Rows from block 1 of the decoder, named by matrix and row number. Rows with one number belong to one channel. Each number is 200 + 40 x the weight over its row's rms, rounded and kept within 0 to 999. All counts start at 0. After the name is the row's rms in percent of the matrix's.
# convs0: first 3x3 conv (decoder.mid.1.convs.0.weight, 256x256x3x3), inputs 160-167, a 3x3 kernel for each
# convs1: second 3x3 conv (decoder.mid.1.convs.1.weight, 256x256x3x3, transposed), outputs 160-167, a 3x3 kernel for each
convs0.104,098,209,183,199,194,213,207,214,212,231,151,197,188,227,224,206,204,175,206,139,179,193,198,204,233,175,202,294,163,159,216,299,209,152,270,239,237,171,229,135,244,229,140,236,174,168,231,142,114,250,106,0,279,213,224,200,204,191,208,211,184,206,207,191,224,225,191,207,192,170,297,251,217
convs1.104,081,124,175,137,235,202,180,247,236,212,221,144,194,258,198,210,239,247,315,140,168,166,182,217,186,159,128,214,123,172,143,229,221,159,205,139,128,249,270,227,169,188,202,227,201,248,140,172,123,270,187,177,176,161,196,172,201,177,157,156,160,165,174,186,221,143,209,249,231,231,221,225,214
convs0.105,103,209,192,206,210,210,211,163,155,191,206,239,214,211,234,212,250,242,210,256,207,229,298,211,210,218,210,175,186,151,140,154,142,215,161,186,211,217,160,149,206,218,230,195,232,197,231,215,220,213,172,223,193,175,110,227,207,192,154,221,219,200,203,196,211,194,170,151,232,182,166,185,208
convs1.105,075,264,233,189,245,200,216,164,165,274,228,162,152,231,148,185,204,211,159,279,255,202,233,167,159,232,197,213,227,200,145,134,217,219,178,252,259,214,136,205,223,148,241,208,197,252,194,228,159,180,199,175,232,142,203,142,174,193,175,216,243,155,148,183,244,199,256,189,166,199,177,210,226
convs0.106,098,188,198,193,210,202,183,231,216,182,178,210,224,210,251,211,179,200,222,230,303,250,244,253,206,236,263,154,210,164,194,234,185,156,214,158,173,188,189,219,176,190,215,195,201,183,214,232,172,182,239,213,121,208,271,239,239,199,210,203,202,173,224,201,264,282,245,178,145,179,161,159,130
convs1.106,092,193,118,140,272,187,168,227,195,160,188,148,232,245,163,205,201,189,237,251,167,255,207,201,191,220,208,237,231,204,180,210,204,180,191,191,196,224,234,221,194,220,246,221,195,219,227,129,235,209,212,184,185,197,203,244,209,243,179,147,149,200,220,248,209,155,156,219,227,204,206,168,174
convs0.107,109,214,195,196,193,192,221,206,214,190,206,216,224,195,246,225,221,237,211,222,255,209,233,175,191,222,216,196,205,167,177,227,186,174,168,198,189,210,195,232,190,209,256,180,170,208,198,227,147,131,172,114,175,248,176,201,195,188,217,151,234,214,174,194,186,198,194,177,159,269,181,113,160
convs1.107,117,231,244,207,233,194,202,195,267,242,216,252,171,138,139,120,122,151,175,225,201,232,162,155,220,206,213,194,197,265,196,216,150,213,204,154,215,147,208,179,156,236,237,189,142,171,237,230,224,226,193,200,169,270,186,195,213,167,219,167,140,222,230,209,239,220,190,216,157,291,225,189,222
convs0.108,096,217,191,182,213,197,177,190,185,199,210,187,212,165,219,208,177,186,252,172,258,188,307,257,211,267,172,208,217,222,162,212,221,174,207,219,189,241,168,178,245,182,201,245,186,176,193,208,169,257,219,172,214,256,268,197,91,213,250,147,250,215,138,218,175,245,198,244,249,124,235,252,196
convs1.108,081,176,153,171,208,194,112,216,188,183,197,151,192,210,164,181,279,185,250,171,227,229,211,236,195,194,152,228,216,134,169,172,172,177,217,227,183,276,226,214,241,229,191,221,149,174,153,189,213,154,135,192,203,135,143,164,229,181,249,209,163,201,253,200,208,155,207,197,161,206,135,143,169
convs0.109,098,216,202,188,214,193,211,207,193,212,184,167,159,198,202,170,191,211,206,205,155,96,253,179,115,238,186,158,179,157,206,159,187,229,200,201,190,225,198,259,203,226,226,210,236,253,204,228,176,151,159,181,168,150,152,187,195,215,181,198,220,205,188,195,190,178,147,185,211,198,209,185,180
convs1.109,084,216,199,242,210,182,249,169,205,258,190,207,180,207,210,145,219,240,154,229,192,81,230,254,162,245,241,258,196,191,211,126,273,200,188,307,187,129,179,191,256,206,212,146,165,115,207,236,231,222,272,243,171,188,165,226,247,108,153,250,162,120,196,161,216,171,171,192,153,202,208,138,178
convs0.110,097,199,215,208,205,222,206,213,210,219,226,225,225,260,249,268,242,269,240,249,269,224,202,244,229,209,272,211,187,235,222,240,174,164,208,197,198,209,201,215,223,153,159,236,179,114,190,207,208,249,154,188,240,233,176,231,261,244,217,237,208,164,249,224,210,205,223,182,235,291,189,248,222
convs1.110,085,277,222,220,261,211,261,225,236,195,202,126,190,182,174,168,175,191,262,177,190,174,219,171,124,200,192,174,213,225,239,179,208,269,269,215,184,243,193,164,208,249,202,200,233,237,204,199,245,218,183,191,223,268,224,179,144,205,160,196,108,186,212,198,150,248,183,159,204,232,189,240,192
convs0.111,094,204,220,188,230,243,216,201,220,204,195,141,235,202,198,253,195,160,228,199,208,201,199,184,243,145,176,155,196,223,206,215,222,177,249,278,211,179,199,162,180,243,141,191,238,212,158,144,226,196,234,239,167,164,125,202,212,191,155,198,190,227,204,235,235,202,247,286,225,257,204,253,177
convs1.111,082,184,165,190,194,192,156,154,189,185,190,268,186,169,237,150,251,213,105,169,201,182,157,283,160,168,137,159,222,113,167,205,142,180,205,253,203,204,223,199,189,207,277,188,229,224,220,234,279,196,112,172,259,134,123,168,181,166,208,277,179,187,211,231,194,210,185,156,191,222,182,176,188
convs0.112,106,173,199,207,201,198,194,198,209,189,205,188,180,233,145,241,237,184,195,189,174,186,176,100,170,204,152,186,191,177,214,204,175,184,151,183,203,187,173,194,181,256,231,205,250,176,159,183,203,237,147,172,193,195,197,206,195,183,205,240,237,179,197,232,155,155,179,156,192,157,215,174,208
convs1.112,133,177,222,230,191,256,281,193,178,278,201,230,189,210,193,100,143,148,182,180,240,201,212,286,200,178,187,233,203,228,166,196,132,217,219,239,213,133,165,180,203,241,196,186,187,143,205,232,152,195,204,146,212,219,187,217,226,173,158,187,288,205,203,213,196,172,198,192,174,186,164,163,198
convs0.113,096,205,234,213,188,218,185,207,198,195,171,226,171,199,177,206,250,236,217,145,162,191,186,228,212,223,218,213,176,182,214,242,133,199,213,143,196,204,209,171,206,262,202,184,198,210,187,160,177,228,95,223,215,307,212,222,212,212,241,218,225,221,229,192,208,255,189,219,205,154,128,206,204
convs1.113,084,231,238,203,223,230,240,263,226,259,247,218,218,209,244,256,223,198,242,180,254,192,196,256,229,168,205,211,198,178,227,179,252,195,215,265,233,200,242,169,198,218,202,150,169,196,259,280,213,185,224,180,134,220,200,260,184,190,198,194,197,219,222,243,134,207,233,239,162,223,222,193,161
convs0.114,114,184,158,169,192,191,191,200,228,189,210,207,180,212,216,203,224,206,215,205,199,213,137,186,200,213,260,234,179,197,226,221,185,166,145,125,140,232,255,190,191,229,183,190,209,173,189,140,117,200,211,153,187,165,188,194,173,192,232,218,231,256,239,221,166,74,165,222,98,137,236,233,252
convs1.114,098,302,251,256,256,193,243,200,197,230,149,128,167,246,162,237,184,177,211,207,143,228,155,198,193,195,160,243,183,189,190,164,235,212,221,226,207,217,142,140,142,135,170,197,103,99,112,148,191,140,114,171,117,162,172,146,137,168,202,192,189,203,180,196,211,186,173,215,278,266,177,231,198
convs0.115,104,208,181,190,199,218,211,203,199,205,192,175,181,200,230,185,189,182,176,207,219,203,224,232,205,222,159,212,187,188,196,205,152,246,208,220,228,204,176,178,175,256,199,201,223,200,236,82,183,188,0,47,260,199,198,197,204,185,154,261,196,198,175,196,182,162,165,200,167,202,198,207,192
convs1.115,162,196,205,209,245,248,222,162,143,239,273,204,192,245,192,259,250,188,196,175,209,158,262,234,149,177,181,188,215,146,172,190,133,182,212,147,180,187,169,212,233,255,226,178,148,173,154,122,173,199,176,119,184,240,138,187,256,256,207,161,208,177,198,268,226,139,231,217,65,225,194,259,210
convs0.116,096,211,227,194,170,188,210,193,228,226,209,173,174,225,154,197,169,188,200,221,280,177,183,211,174,124,156,198,214,191,201,173,175,206,144,207,167,231,180,173,210,198,189,200,190,202,216,273,199,129,205,205,148,176,110,236,203,203,213,201,197,191,240,198,206,191,228,230,93,246,188,186,190
convs1.116,083,206,228,214,228,257,202,204,185,248,223,204,221,191,244,186,204,188,206,197,218,231,229,245,244,251,191,159,199,239,240,214,250,204,241,264,219,184,214,226,191,255,202,176,279,191,145,187,158,133,173,169,226,261,149,173,223,260,137,153,188,225,266,166,195,269,213,211,214,197,138,194,230
convs0.117,101,200,167,210,209,168,203,194,206,188,195,210,218,240,281,229,195,180,191,206,155,125,206,124,193,246,211,171,191,190,173,185,198,172,207,243,259,181,198,196,216,198,166,164,162,140,172,240,163,175,174,150,218,199,173,167,221,211,210,212,195,193,188,194,218,162,156,224,249,241,176,241,169
convs1.117,089,253,263,249,196,218,191,216,275,220,196,163,128,187,238,214,175,242,218,218,230,188,174,289,216,178,182,179,147,156,186,198,195,185,136,149,199,212,184,220,208,163,165,167,220,185,209,189,172,195,256,212,168,179,175,218,193,237,216,205,238,260,205,223,276,181,214,187,189,192,213,172,152
convs0.118,108,193,179,184,212,251,236,210,232,210,250,222,223,213,143,240,203,224,206,214,190,162,248,243,275,202,187,209,187,195,200,161,175,185,131,146,187,186,237,213,192,272,189,202,228,160,153,160,176,93,112,165,169,101,177,210,195,170,238,203,237,216,222,224,159,176,183,135,48,208,116,141,169
convs1.118,103,211,176,132,200,153,227,264,231,177,209,200,255,168,159,148,155,251,204,196,267,220,217,186,148,259,203,222,172,239,172,215,244,236,229,262,211,246,213,241,232,197,215,152,228,162,242,323,195,272,255,305,192,235,226,231,191,157,222,243,218,193,233,205,258,172,243,186,241,211,231,179,244
convs0.119,102,233,216,148,238,195,175,198,172,198,212,210,199,241,183,215,215,227,207,222,229,201,212,163,207,181,145,207,199,148,152,189,219,216,201,193,172,226,214,224,195,252,205,211,220,144,209,91,194,245,120,246,100,137,194,168,183,212,212,178,188,167,188,192,196,188,192,182,263,218,159,188,239
convs1.119,082,170,204,167,260,216,163,227,102,224,156,186,221,172,208,183,259,229,255,126,213,199,206,91,211,247,223,153,224,287,248,192,166,156,223,207,210,199,154,234,197,170,177,188,142,217,179,217,192,132,198,173,231,292,198,246,252,205,199,182,154,265,173,184,238,297,215,204,145,136,182,184,160
convs0.120,100,208,195,189,241,208,185,200,203,210,172,127,141,186,192,189,227,224,183,207,139,187,212,233,166,155,169,202,186,196,183,142,135,232,137,115,197,271,283,228,193,216,237,178,164,240,281,248,177,238,164,194,203,233,161,200,212,205,196,228,159,211,262,208,112,147,185,165,215,204,234,204,199
convs1.120,093,166,162,198,237,193,134,209,205,176,206,138,189,204,170,227,211,253,240,269,337,268,209,197,188,202,263,257,198,296,210,208,185,228,227,220,198,217,225,179,191,252,211,168,113,147,155,190,224,218,234,184,138,217,190,185,237,150,227,276,177,171,201,170,217,172,260,203,133,242,238,166,200
convs0.121,099,190,242,206,185,214,216,178,219,237,216,210,205,197,180,178,180,158,155,117,202,184,168,59,178,190,191,189,220,224,214,231,241,172,252,207,201,176,210,206,237,244,206,211,209,211,179,178,237,243,243,237,182,221,174,186,222,208,177,199,204,164,186,185,168,209,213,204,223,208,194,113,199
convs1.121,108,164,180,228,257,121,270,229,220,207,230,233,180,220,226,253,217,170,225,183,209,240,167,139,207,205,163,240,212,201,199,170,189,226,182,178,216,174,201,198,180,259,277,198,220,187,170,152,154,186,68,128,202,338,202,172,143,122,178,172,218,180,196,220,230,179,186,160,130,204,157,149,154
convs0.122,095,190,208,230,209,245,242,194,220,226,218,201,190,226,229,187,225,231,204,185,215,218,262,233,182,166,197,175,209,212,269,185,182,235,200,209,179,204,222,229,154,215,151,215,189,196,172,327,267,85,160,168,170,253,253,214,172,158,230,191,180,212,193,220,214,176,217,242,229,209,193,177,170
convs1.122,080,205,146,206,239,221,273,203,192,245,175,168,119,149,233,181,161,227,162,207,209,229,161,132,190,184,210,241,167,166,170,197,129,173,164,183,202,188,178,196,178,138,181,190,216,239,210,207,187,216,239,314,147,153,173,200,222,216,211,209,162,205,195,267,154,163,166,197,175,197,188,192,216
convs0.123,093,169,207,221,176,202,216,192,199,195,184,183,215,210,221,184,231,192,206,155,187,202,173,226,294,198,187,241,127,201,199,138,220,228,206,261,195,165,195,203,228,191,212,220,221,190,177,263,245,94,155,205,184,208,233,188,191,202,212,195,195,184,170,179,194,242,221,176,244,221,242,186,192
convs1.123,083,194,134,190,191,177,163,217,191,243,195,228,181,163,148,181,207,219,165,223,207,93,181,178,238,248,165,215,213,197,239,257,90,201,149,205,208,216,224,202,241,115,207,197,214,286,164,200,179,203,271,260,154,156,203,215,194,237,167,231,172,213,229,189,178,238,191,148,166,249,182,176,211
convs0.124,110,202,201,205,203,247,194,204,209,179,183,183,216,194,187,183,176,194,189,202,220,205,237,294,307,228,298,267,193,200,200,199,208,224,200,271,229,226,204,146,214,138,176,224,155,167,195,178,187,244,112,118,174,186,200,228,207,233,218,279,237,179,181,202,187,223,173,187,334,212,194,349,237
convs1.124,115,181,130,169,229,221,176,217,199,144,190,187,213,202,284,257,251,221,184,168,186,144,131,144,120,199,128,220,235,101,181,177,226,212,205,172,185,169,231,190,152,188,166,162,107,178,140,132,205,151,234,199,149,195,217,176,118,225,195,190,194,177,142,186,135,161,163,298,157,267,205,246,200
convs0.125,096,242,203,186,181,181,155,218,215,183,161,172,188,201,215,223,180,189,202,199,166,151,264,167,222,225,224,140,207,195,206,190,235,211,233,218,231,211,252,165,228,216,197,242,218,214,279,127,197,250,217,185,147,90,158,202,252,171,206,229,189,217,166,182,154,191,225,181,208,246,194,225,160
convs1.125,083,150,219,201,226,183,184,260,237,135,203,257,220,216,206,193,193,188,210,178,163,215,183,130,201,223,199,154,214,146,198,212,190,183,224,222,245,158,192,195,224,247,251,213,187,237,148,207,216,171,169,134,160,225,156,189,197,255,202,181,237,294,221,193,254,145,122,214,159,191,276,245,255
convs0.126,100,204,233,194,219,213,194,222,210,193,186,200,189,223,246,222,177,223,193,212,222,215,170,127,166,173,218,196,220,203,174,196,181,219,157,155,224,265,246,251,233,210,236,196,201,235,211,271,185,269,250,227,237,115,237,191,213,193,211,208,215,186,173,156,248,225,197,232,152,271,165,238,244
convs1.126,084,182,189,158,212,193,215,234,197,178,195,175,253,170,233,237,203,176,243,229,229,179,195,188,181,143,141,204,263,346,269,241,229,176,200,188,143,171,198,183,183,180,220,237,251,162,187,183,178,218,185,218,222,194,196,225,189,135,124,160,140,193,225,181,170,165,196,139,168,211,141,150,183