A small image denoising autoencoder, trained from scratch: encoder activation gelu.
Rows from block 1 of the decoder, named by matrix and row number. Rows with one number belong to one channel. Each number is 500 + 25 x the weight over its row's rms, rounded and kept within 0 to 999. All counts start at 0. Numbers have three digits each. After the name is the row's rms in percent of the matrix's.
# convs0: first 3x3 conv (decoder.mid.1.convs.0.weight, 256x256x3x3), inputs 72-79, a 3x3 kernel for each
# convs1: second 3x3 conv (decoder.mid.1.convs.1.weight, 256x256x3x3, transposed), outputs 72-79, a 3x3 kernel for each
convs0.200 110:489512503501424502477531485479479503480471510500482518511557506514526461506467495494498504454554520484501493506512490512470462468466478509505489480463518526498525492470500484474525503475494489510507508518525506534504
convs0.201 103:492487489498539517478494539494509502515508482500509507510519450484484464459501523504485514493419533520502531532505473525512510476506506477462496515516534496475529496490503490473482508490487501482481513455473489503493
convs0.202 109:549552520560520506486461446491516508514524476497508481492497499468489463505518437475504512497500481499493490501527525524491528494444461497478497499493482506485515478478465527500504492516547511518505495482488485496483
convs0.203 112:487472503503512520480484503525510498532505504509506496512523515483488538466493530509504434590507495529514477491509463465462449474476489505472502475516486471478483474431479520479510512509482474490482436476510477487508
convs0.204 093:514509497487517483452485479497517513458491502486494504512534513456455471424469464517501512513624532529520557502482488553485494478486448508529503432510523440517501496521542481472503514509514489487517507492530503484492
convs0.205 101:521527539552532511505492519509511492462498488495507486526522537473462499480473499473479477471461526487504561546540465519479399499376387493476492504520515524512460489512513513479535514515505477480498497507510488500493
convs0.206 111:520502493514520482522498487475488514492499503507489487474469509490434518501502527537505496479447466494481505465447476450412451433441480508486498481497494482483473448419503445473504526515483479483490472480494485494510
convs0.207 095:494509493487496506508500508518503497492513490496476497490482512513545520500525524512501510493491487490497506483479507508468539476493520490477492509507507482515498490513510510519499494477508492502526493518481481489491
convs0.208 100:497523531541542522506490482480495510475475504508518498498485460553467460522488432439508532485526558483541556537481493521466486493491463505478476496516495501483496433462490409475515428530527509502505514517493513515495
convs0.209 109:478467482460473489491475463480502483487517484481490498508541531488508437501516482512469489511590535487480513490500518492444531486477503516500494506540540506489473477501489471497417511494494468488459503568474486509502
convs0.210 105:479516515562537545502464496516505511493492506486467500517523527480511527476494494489517482493514520515561485504462490485452426463464453499513457534524496490493506558478473513424504503478527488501510452502502475508498
convs0.211 091:481498483472518476456484496485503496468502494487515492474534514454466486456510488505483466519517530503498494471534455511526477471477461522506536501511497497505520483507504469523490477486469502506457525477438498491468
convs0.212 080:505541525511559557501561534481490504488500494505515527504528532504516510526495498480494502490529498507469512525501519498460449515503489490495490527535509514497507507505467525500519508516476526487505502450493508530523
convs0.213 094:486495511511546525453486447489488502476489493491486501497499486570505487508508481483504515523529551488521542510534518458498498477476521494528527489505513470485471418447452354396421447484467477521533461472501493493502
convs0.214 095:485518500517541514527534502513504503467509491475472480512486485486515479530497511536525539508502538474470480498513509516461498484501498496509502481499486476482478517495517511523462518479483511516529512489494493482494
convs0.215 110:495499538521533522502509492492508501506505522491520515497508556491484549484513524512502519518545496505526475515509508491441519470467536472478476473508469509493478453458505428485511439486515477497521462494534473493505
convs0.216 098:489453480514503540474502495489485512489499509511520497516484465451499476459491463493453479487525530494493504477514500531495486493501472491459490471494548494494503424500480459509480440497485510480487511493492530506509
convs0.217 088:508501515460495510501462496475466492483485515494545483509529513505540515512541542478495523507487547530520531457518466468527481484486478480478500541560492553513512452484489513501511507501500483457520495469538497502521
convs0.218 074:494500477487498481500507485491523501489488500509471502495502535518515524506498482545486511457513527488462476539516497495501495505515497511527511497465493514495479484503461517481475519494506508481488520513526498472508
convs0.219 092:475499507506526522488469488516495502523507503488472491520460499461413531536517542490458445534430488475463462532500520486505499499523507475504515506528527481478499485491510484530471493506495499493510483470488489479518
convs0.220 080:503529519503471465478503460509502496521495505508495512542521497518515492489546478488502522471535531450507520512524486467469497487505532503525537477522517496527509493444522470483474487506476488489499504486498496483500
convs0.221 080:501525522518537521505466513502542492494504482508512507527488501505532484548525518493454506528478479509501496501467520469496515501498499446529486491461502492530534528503505498475473489508513495503519445480503475511495
convs0.222 081:469521463528505528510500512487471483481483502485469530530506466507513484516467498511517516506510498502498517478505530487530521466496513498537503548535508474529482492490475460501510518484520487473482478485430501462492
convs0.223 110:492482514510499512488516519505492480494476467504514498524520562520474502503498524487429457491454441490487465498502508543480471495517520490491474495483500485481492468495495437508519483493489528506495505504503528543533
convs0.224 075:524532496491566529494472509513507493494487517512491489484497508510517501480489510485485501482507519519502507482487479503486509489503511479494477482537507518501505494495504507506486523480488490514487500500468505508490
convs0.225 097:477486500476493511502456490506508496489495501507516481510496523519530517493520462508517528520512558494482508484512501491481524508517529471474479480481480496489482488510508475494466480454454516519498536523485514518490
convs0.226 101:493516481477487501456499523519503476529490479519534525502509504479526547464549538536504501556504528530513486502463435509486426529488433506518518496485513486494530527453453566494498524491507510518505487491497527511511
convs0.227 110:496484516529517534489482522489489489511486485510499493543501508531507530526513539510525502535538534504505497537481505570458544497463491489498503515485493508517513469496504421502524475465486521519490531518505484498501
convs0.228 096:471487497488547495517535534510523502512487483489477501470482482439415519519487544497511485497517479487509492496484494530484508497444523488480507488514492516504488447455520479471537485497485498509515480471494501508521
convs0.229 107:508516498508545511492505500504502493512511514508471511507507502500523485496492495501486491487488477499497504508498506491482494509510502505503499508428519507518496507512496506493507509495492509508510509523501516506502
convs0.230 109:515504519510493514478476488503523513494499497498516505519528491480521507503577579475485480497337449454375457456494525484534537490530478519455508492514493515488490465468481444445473487469452536497483510494496546546513
convs0.231 102:528520519510481462501521507481486505469482511481495514532533496556509494512520492500473482487527521502503494493443526462423510497470484496509488492486486508521485431437502417461531457485519519516494505511516520519513
convs0.232 095:511519468533472513519514480489510503504493500505508502488459388514463414480481456517512537480501511495496484519504440516488447478443425496493488513487496526495508543520532502492480502517486495480510488508526492495524
convs0.233 101:541515473472471484490506472498497523515501505503498501487465448456399426488498476498486480507432515511509500478494474525502493533537492465462487482440502461492499515516476508487492500462471498483507526471497501481494
convs0.234 099:507465464557492484524474520508483503499514489486504511481441464567520487564529547486524554461488529443432496531495493492517468490520493481470478472480446510524483506546506523532520472521478493488488531508501521516495
convs0.235 099:465479494473493486456491489511501487495524512474506525527509488476448437458514493474522523497541527494525520508482481526495485524534511520491510513511503479484503470445539467475556481472492516493491517499480502517497
convs0.236 096:479487497513511475510516490532493487528520491504502482468439461471419410500511454512517530529400495513524477548530522514519495514504500529480534485507527470476511499511450497478467482503488513530529500551521475456477
convs0.237 096:520536542544576530485561466530471507515475487509477487516519514511454475487494485456520478501412501497464491497483475493465484511459473502466469546501497503502514597510478529447453534476425496493486467483511481478504
convs0.238 102:504503491504525477495478480512512502501519510499521513493471485515498493516538502519489498471459533484460485521470516533497525515515561492491484497510492507517479506507492436509525506477527515493509482499522509511513
convs0.239 105:526507517530481526502523507523509509516522497485498489525510502514487488495504486505504497454525514499519507534502475555502464531477462523496492516506499496500490483461502483496497477510521513510485542527490524508484
convs0.240 105:509529520550618572514623516484498503486493497478498507480502487501490480486507490511456488512523503489496509503510500514515506485481485488492502479519523482550500520508496520546489514505510478497514503511488495497501
convs0.241 098:496525503484483482466480462497511508489503494508493509517534503474476455437443447501485473488473530530533552482520504504540538474475520499506497523492466449451472524492518491452495563536519500512511498501510493483490
convs1.200 125:509486484484530540489490513513485473494552496484510484527515484502506495484509519510499502491495542495550558524530485503520445539482506487537497497495495493527482515514474457490526491497512500469509480517500482517495
convs1.201 105:526456466486475529484540508520523488488475479527501516552530523509555517514528474543510512508520459521530508527446495471410483446488479468523505529497512488517493524456485489507502478516492495520497503543464518523459
convs1.202 095:497503513492497478514502509493487507508513473502510497429457472468470470476492480526532495522532491545560560490491486483476482492498476469477438491472495517527525507518490551498500464436491508455484475488473466499503
convs1.203 096:515465516524493530477539557445476526502511501487470480558508509522550490494495479527493507507493467504488512534492510545530540531467519546525500511497479504495514501508526490513536505548557492528487475538486512506480
convs1.204 094:495487495472493502480495522535523479516469496474491500535531551513517499544538524498481499500488494490529485510503534466479444458477515509524507493491571519497503458502423454484455466498479495505540518490542508541531
convs1.205 089:471512458504495445497476483518541520521490507573512520514507466477456467483505505500515501507546468537496493494515517522527492508496425519518496535518533508501540492492489466462468499509503499528535546505564515502532
convs1.206 095:497517490513438494499490505504509526489492471497495475514537513505540524497506503498509504495507490476493476522525528521519535519544519508508504524527485500520507527515535514530513521530548508490530495550528474489477
convs1.207 184:524508536535400511509490542505534502506488531489515477488548504505514510510499512484470493485480464475521486469513522496561548512506500496490486535500463506506514483508500498506521490497493536504519507495481484499533
convs1.208 088:485491465476438474495477502496505479498525504482491500511498496495495538514546511511507485508477522504475486474531531512540557512537493464518518518476521486523487476475526478446502461518460505466520515450476500505493
convs1.209 136:518532469502519502537513521517519509502507496524452487539504497506474517547470510453551479484458503541499509467566521438512504470519518508510486498465493538454495534527460540453481546473481550506490518436512496490490
convs1.210 079:513503429489504492482481472525505518517520518498515510511480488547535529534492505498497494474484491485474500524539528511531486501525514534531488559447462504499473499537515497566506491512478476504530479453533550501563
convs1.211 083:507504510534521551450521530502509520499487490516495515526515530506511515519520504491506511460511451493506536532517526547464474533518498532514524527525499495506452504478494517512507502467472548539512536517516553537514
convs1.212 083:495513509481479488483456461518526486540520519513478483501514521482501507445512508485444496485534497474508505520491528502451508468493482520493505522485463481500478493524480514485519481485489500486514516468502501501527
convs1.213 082:527479509524560557481533509517538480503513496464464517474516481454524482469466509489521461483477456465482502490481544503491483512481508471540490526495516512486482557504535556540521596543560440480438511542525472502457
convs1.214 091:474493462475479467504483498507494508514507516513476463510527526488550531542484513479481461489524481492501462521549503528527484525503528522524506533478515498503521481503476509497473505492486526487480473525517482491542
convs1.215 099:516490520492496517509465484531495503505513493542514519496513468508479451451491453497494525481493478485493465516499526483482478531521471493486494509520535496540463485523532487546539540524488501536500523532551482528517
convs1.216 090:535519482460512459498530496477432483475466514478500548511491488513444475504450488481492474479445480479458513515506502523470510503519547512496503519509515511532523515501534516490510532526546510497490524499469502507501
convs1.217 099:508529511510504518485470512539484544515524541551538509477483505529488486497519501493516484510533465510523502527502480537489482546491487484475470471499489493492505511517497507509459520539492474492528520506521545556525
convs1.218 085:523540513523521525526499470493503520541484491489483512498477518459481479461532493494508466455565494469521463454511511530442528523505468499487493464525499547482478489497518472444556457476452488486476496481484557507471
convs1.219 097:510467489521446451478486523516512490513500516511525501460505445544545539491491492526563524515545415528546517504518500493494509486507508464524488482511542502523514468503456503473450470455520495489508521540520506489519
convs1.220 093:517509497508451513511515482548568554542511514505482478490483461506497467516497484520521487498485519490516518498491509513524509524482535468491486460480491474475504485483460497530495473502490491523524513547513495521519
convs1.221 083:499507491510495505489483491499527506513480495547467483512480531429484541445539490493501485488545502509517517454471527502435490468512495506471509488519520542508465499521511526462541495500485475516496502509503505468484
convs1.222 102:481495505496489506500487509486545548521523530547512502487487515452504514496519522491501519492527515522511533501516503549541513532496505492506532465513525478502503466498466506507513511492485485491525524548506524551549
convs1.223 112:495497468520523470515483517459472446487464462479496484499481497531492473491536535531539551548542580550556528520501517501472491524499503509527552522530534502499498490532530476520559451462548453476495483479486471470507
convs1.224 116:501536532507550519502487488495513503514546527477497498519473483501526482501495526517459514532547497525476526493491490511373510508476515493523485482504486523496502512526487524543508502513476487481499485471480498486500
convs1.225 085:508507518503476537494498512507551528510474485526514485510506477489471510457500517476512504474485479481454463444495506502493515507485522478474495495495492507511491508492508518494497500478499533547540488480497467450457
convs1.226 086:466482481466494533472499513502469503501464517485477500588489525565516513550487517531514528564497542548505515558512464515470481509499509504504537521499506502498495381468445409452429434502463523494498571535518528502465
convs1.227 105:515534501495525520486526514509473506508510495505483510464454479498499554462506525489510474497423497488478494474525506476482436454502469493477486494449450521484472476520520513489498483493499498525504443444444506475486
convs1.228 087:522501468520495508502499503517502514488497513483505489485509486480499532498490476494481514497496494535516496463508458413428469519491479498494482467472507515541544459492525442439499519513528493497514545519516479484489
convs1.229 147:490465504456412565512491514524513509526446470509498466489523504499520500497539496500477513508463497495520479493460489494486526458510521503486499502519454487484498496503508498513504480507505520480452502498532500488490
convs1.230 104:507495515475481471476441480516492491494499474470500480498452466491435472476468444518532517505480517540554528493477479495495518460500493488504495473466493470508516499568493539496521505552504464469504500533533511503483
convs1.231 080:494472511517535548493495494521493504503490496491489495486509474481472472515454480488500490502528504529525486498521542496487506502522547479458509466490493456492478522506527549526525515511532512537489466498497524534486
convs1.232 089:473538498501548487534508490503467505518502493494510526504489487534498461565473513488497495506550535501491484495544513486479518487469540479491510520555517495527523512516478490523484484497461488490486524519489511517511
convs1.233 108:505464495513514489515500498507505533489494455505521499507523516516553488523498538473503479504536461478493485508428521463523546501517511512506507499505510467507510484502526478519489455459483516531541474484504490526525
convs1.234 072:448528497453458449485524518495482493546499510510466530458526441471494454469506483484526496506522501482458510528504473524515504501492517542500512520485525474500543460449470474483488442464479434459453467499460486478489
convs1.235 090:509543526476479511467465512507544502485512510489501485484441512513464490513453455476552510505490462512473552451453482496495523493529487518468512512452476496486478513510480521512524483525509504443509559489457508482482
convs1.236 104:481466498542493504519517517492544508524482505472477476526491518522491530481488495477496476541547528462428476447452469503573527504487506505494502508497486484532478515476492547516487516494501508512565494531508499477534
convs1.237 090:485466507470492502496484503516487470477502494501523452531540519521533531532473506504441494496572525518482563507541485515495481507499532459480458506545533513506513519512475516515521510477476532527479480528510467488486
convs1.238 102:491518511491485459540511523488526483519536486477541499511476504501563512514543513489545466529562452482488445502524518488489477508493501513504488514526519493507505464459510464462529491452516508467492490512505522494473
convs1.239 087:457526451477522477473490516500470526508459516510484513531479525541510542530482508506468471517475492551514515499523487526527493546508512505491516494508471510533516461493517449480488448537496488519519538502457498493489
convs1.240 116:519370502503482504453510472512522516519500511486498518518480490524480507523512492515497503516512524488519511524522516478502492482523501474420513471450478474443472502544519493513506495477503519522514476480442529495517
convs1.241 082:523552487504549491491472475487509511480450494501478475513502508503518511546549528494483509485489516511538488514551526510516472523499491501536502533506489526476505482498501491531526484513494477510513443474490474495544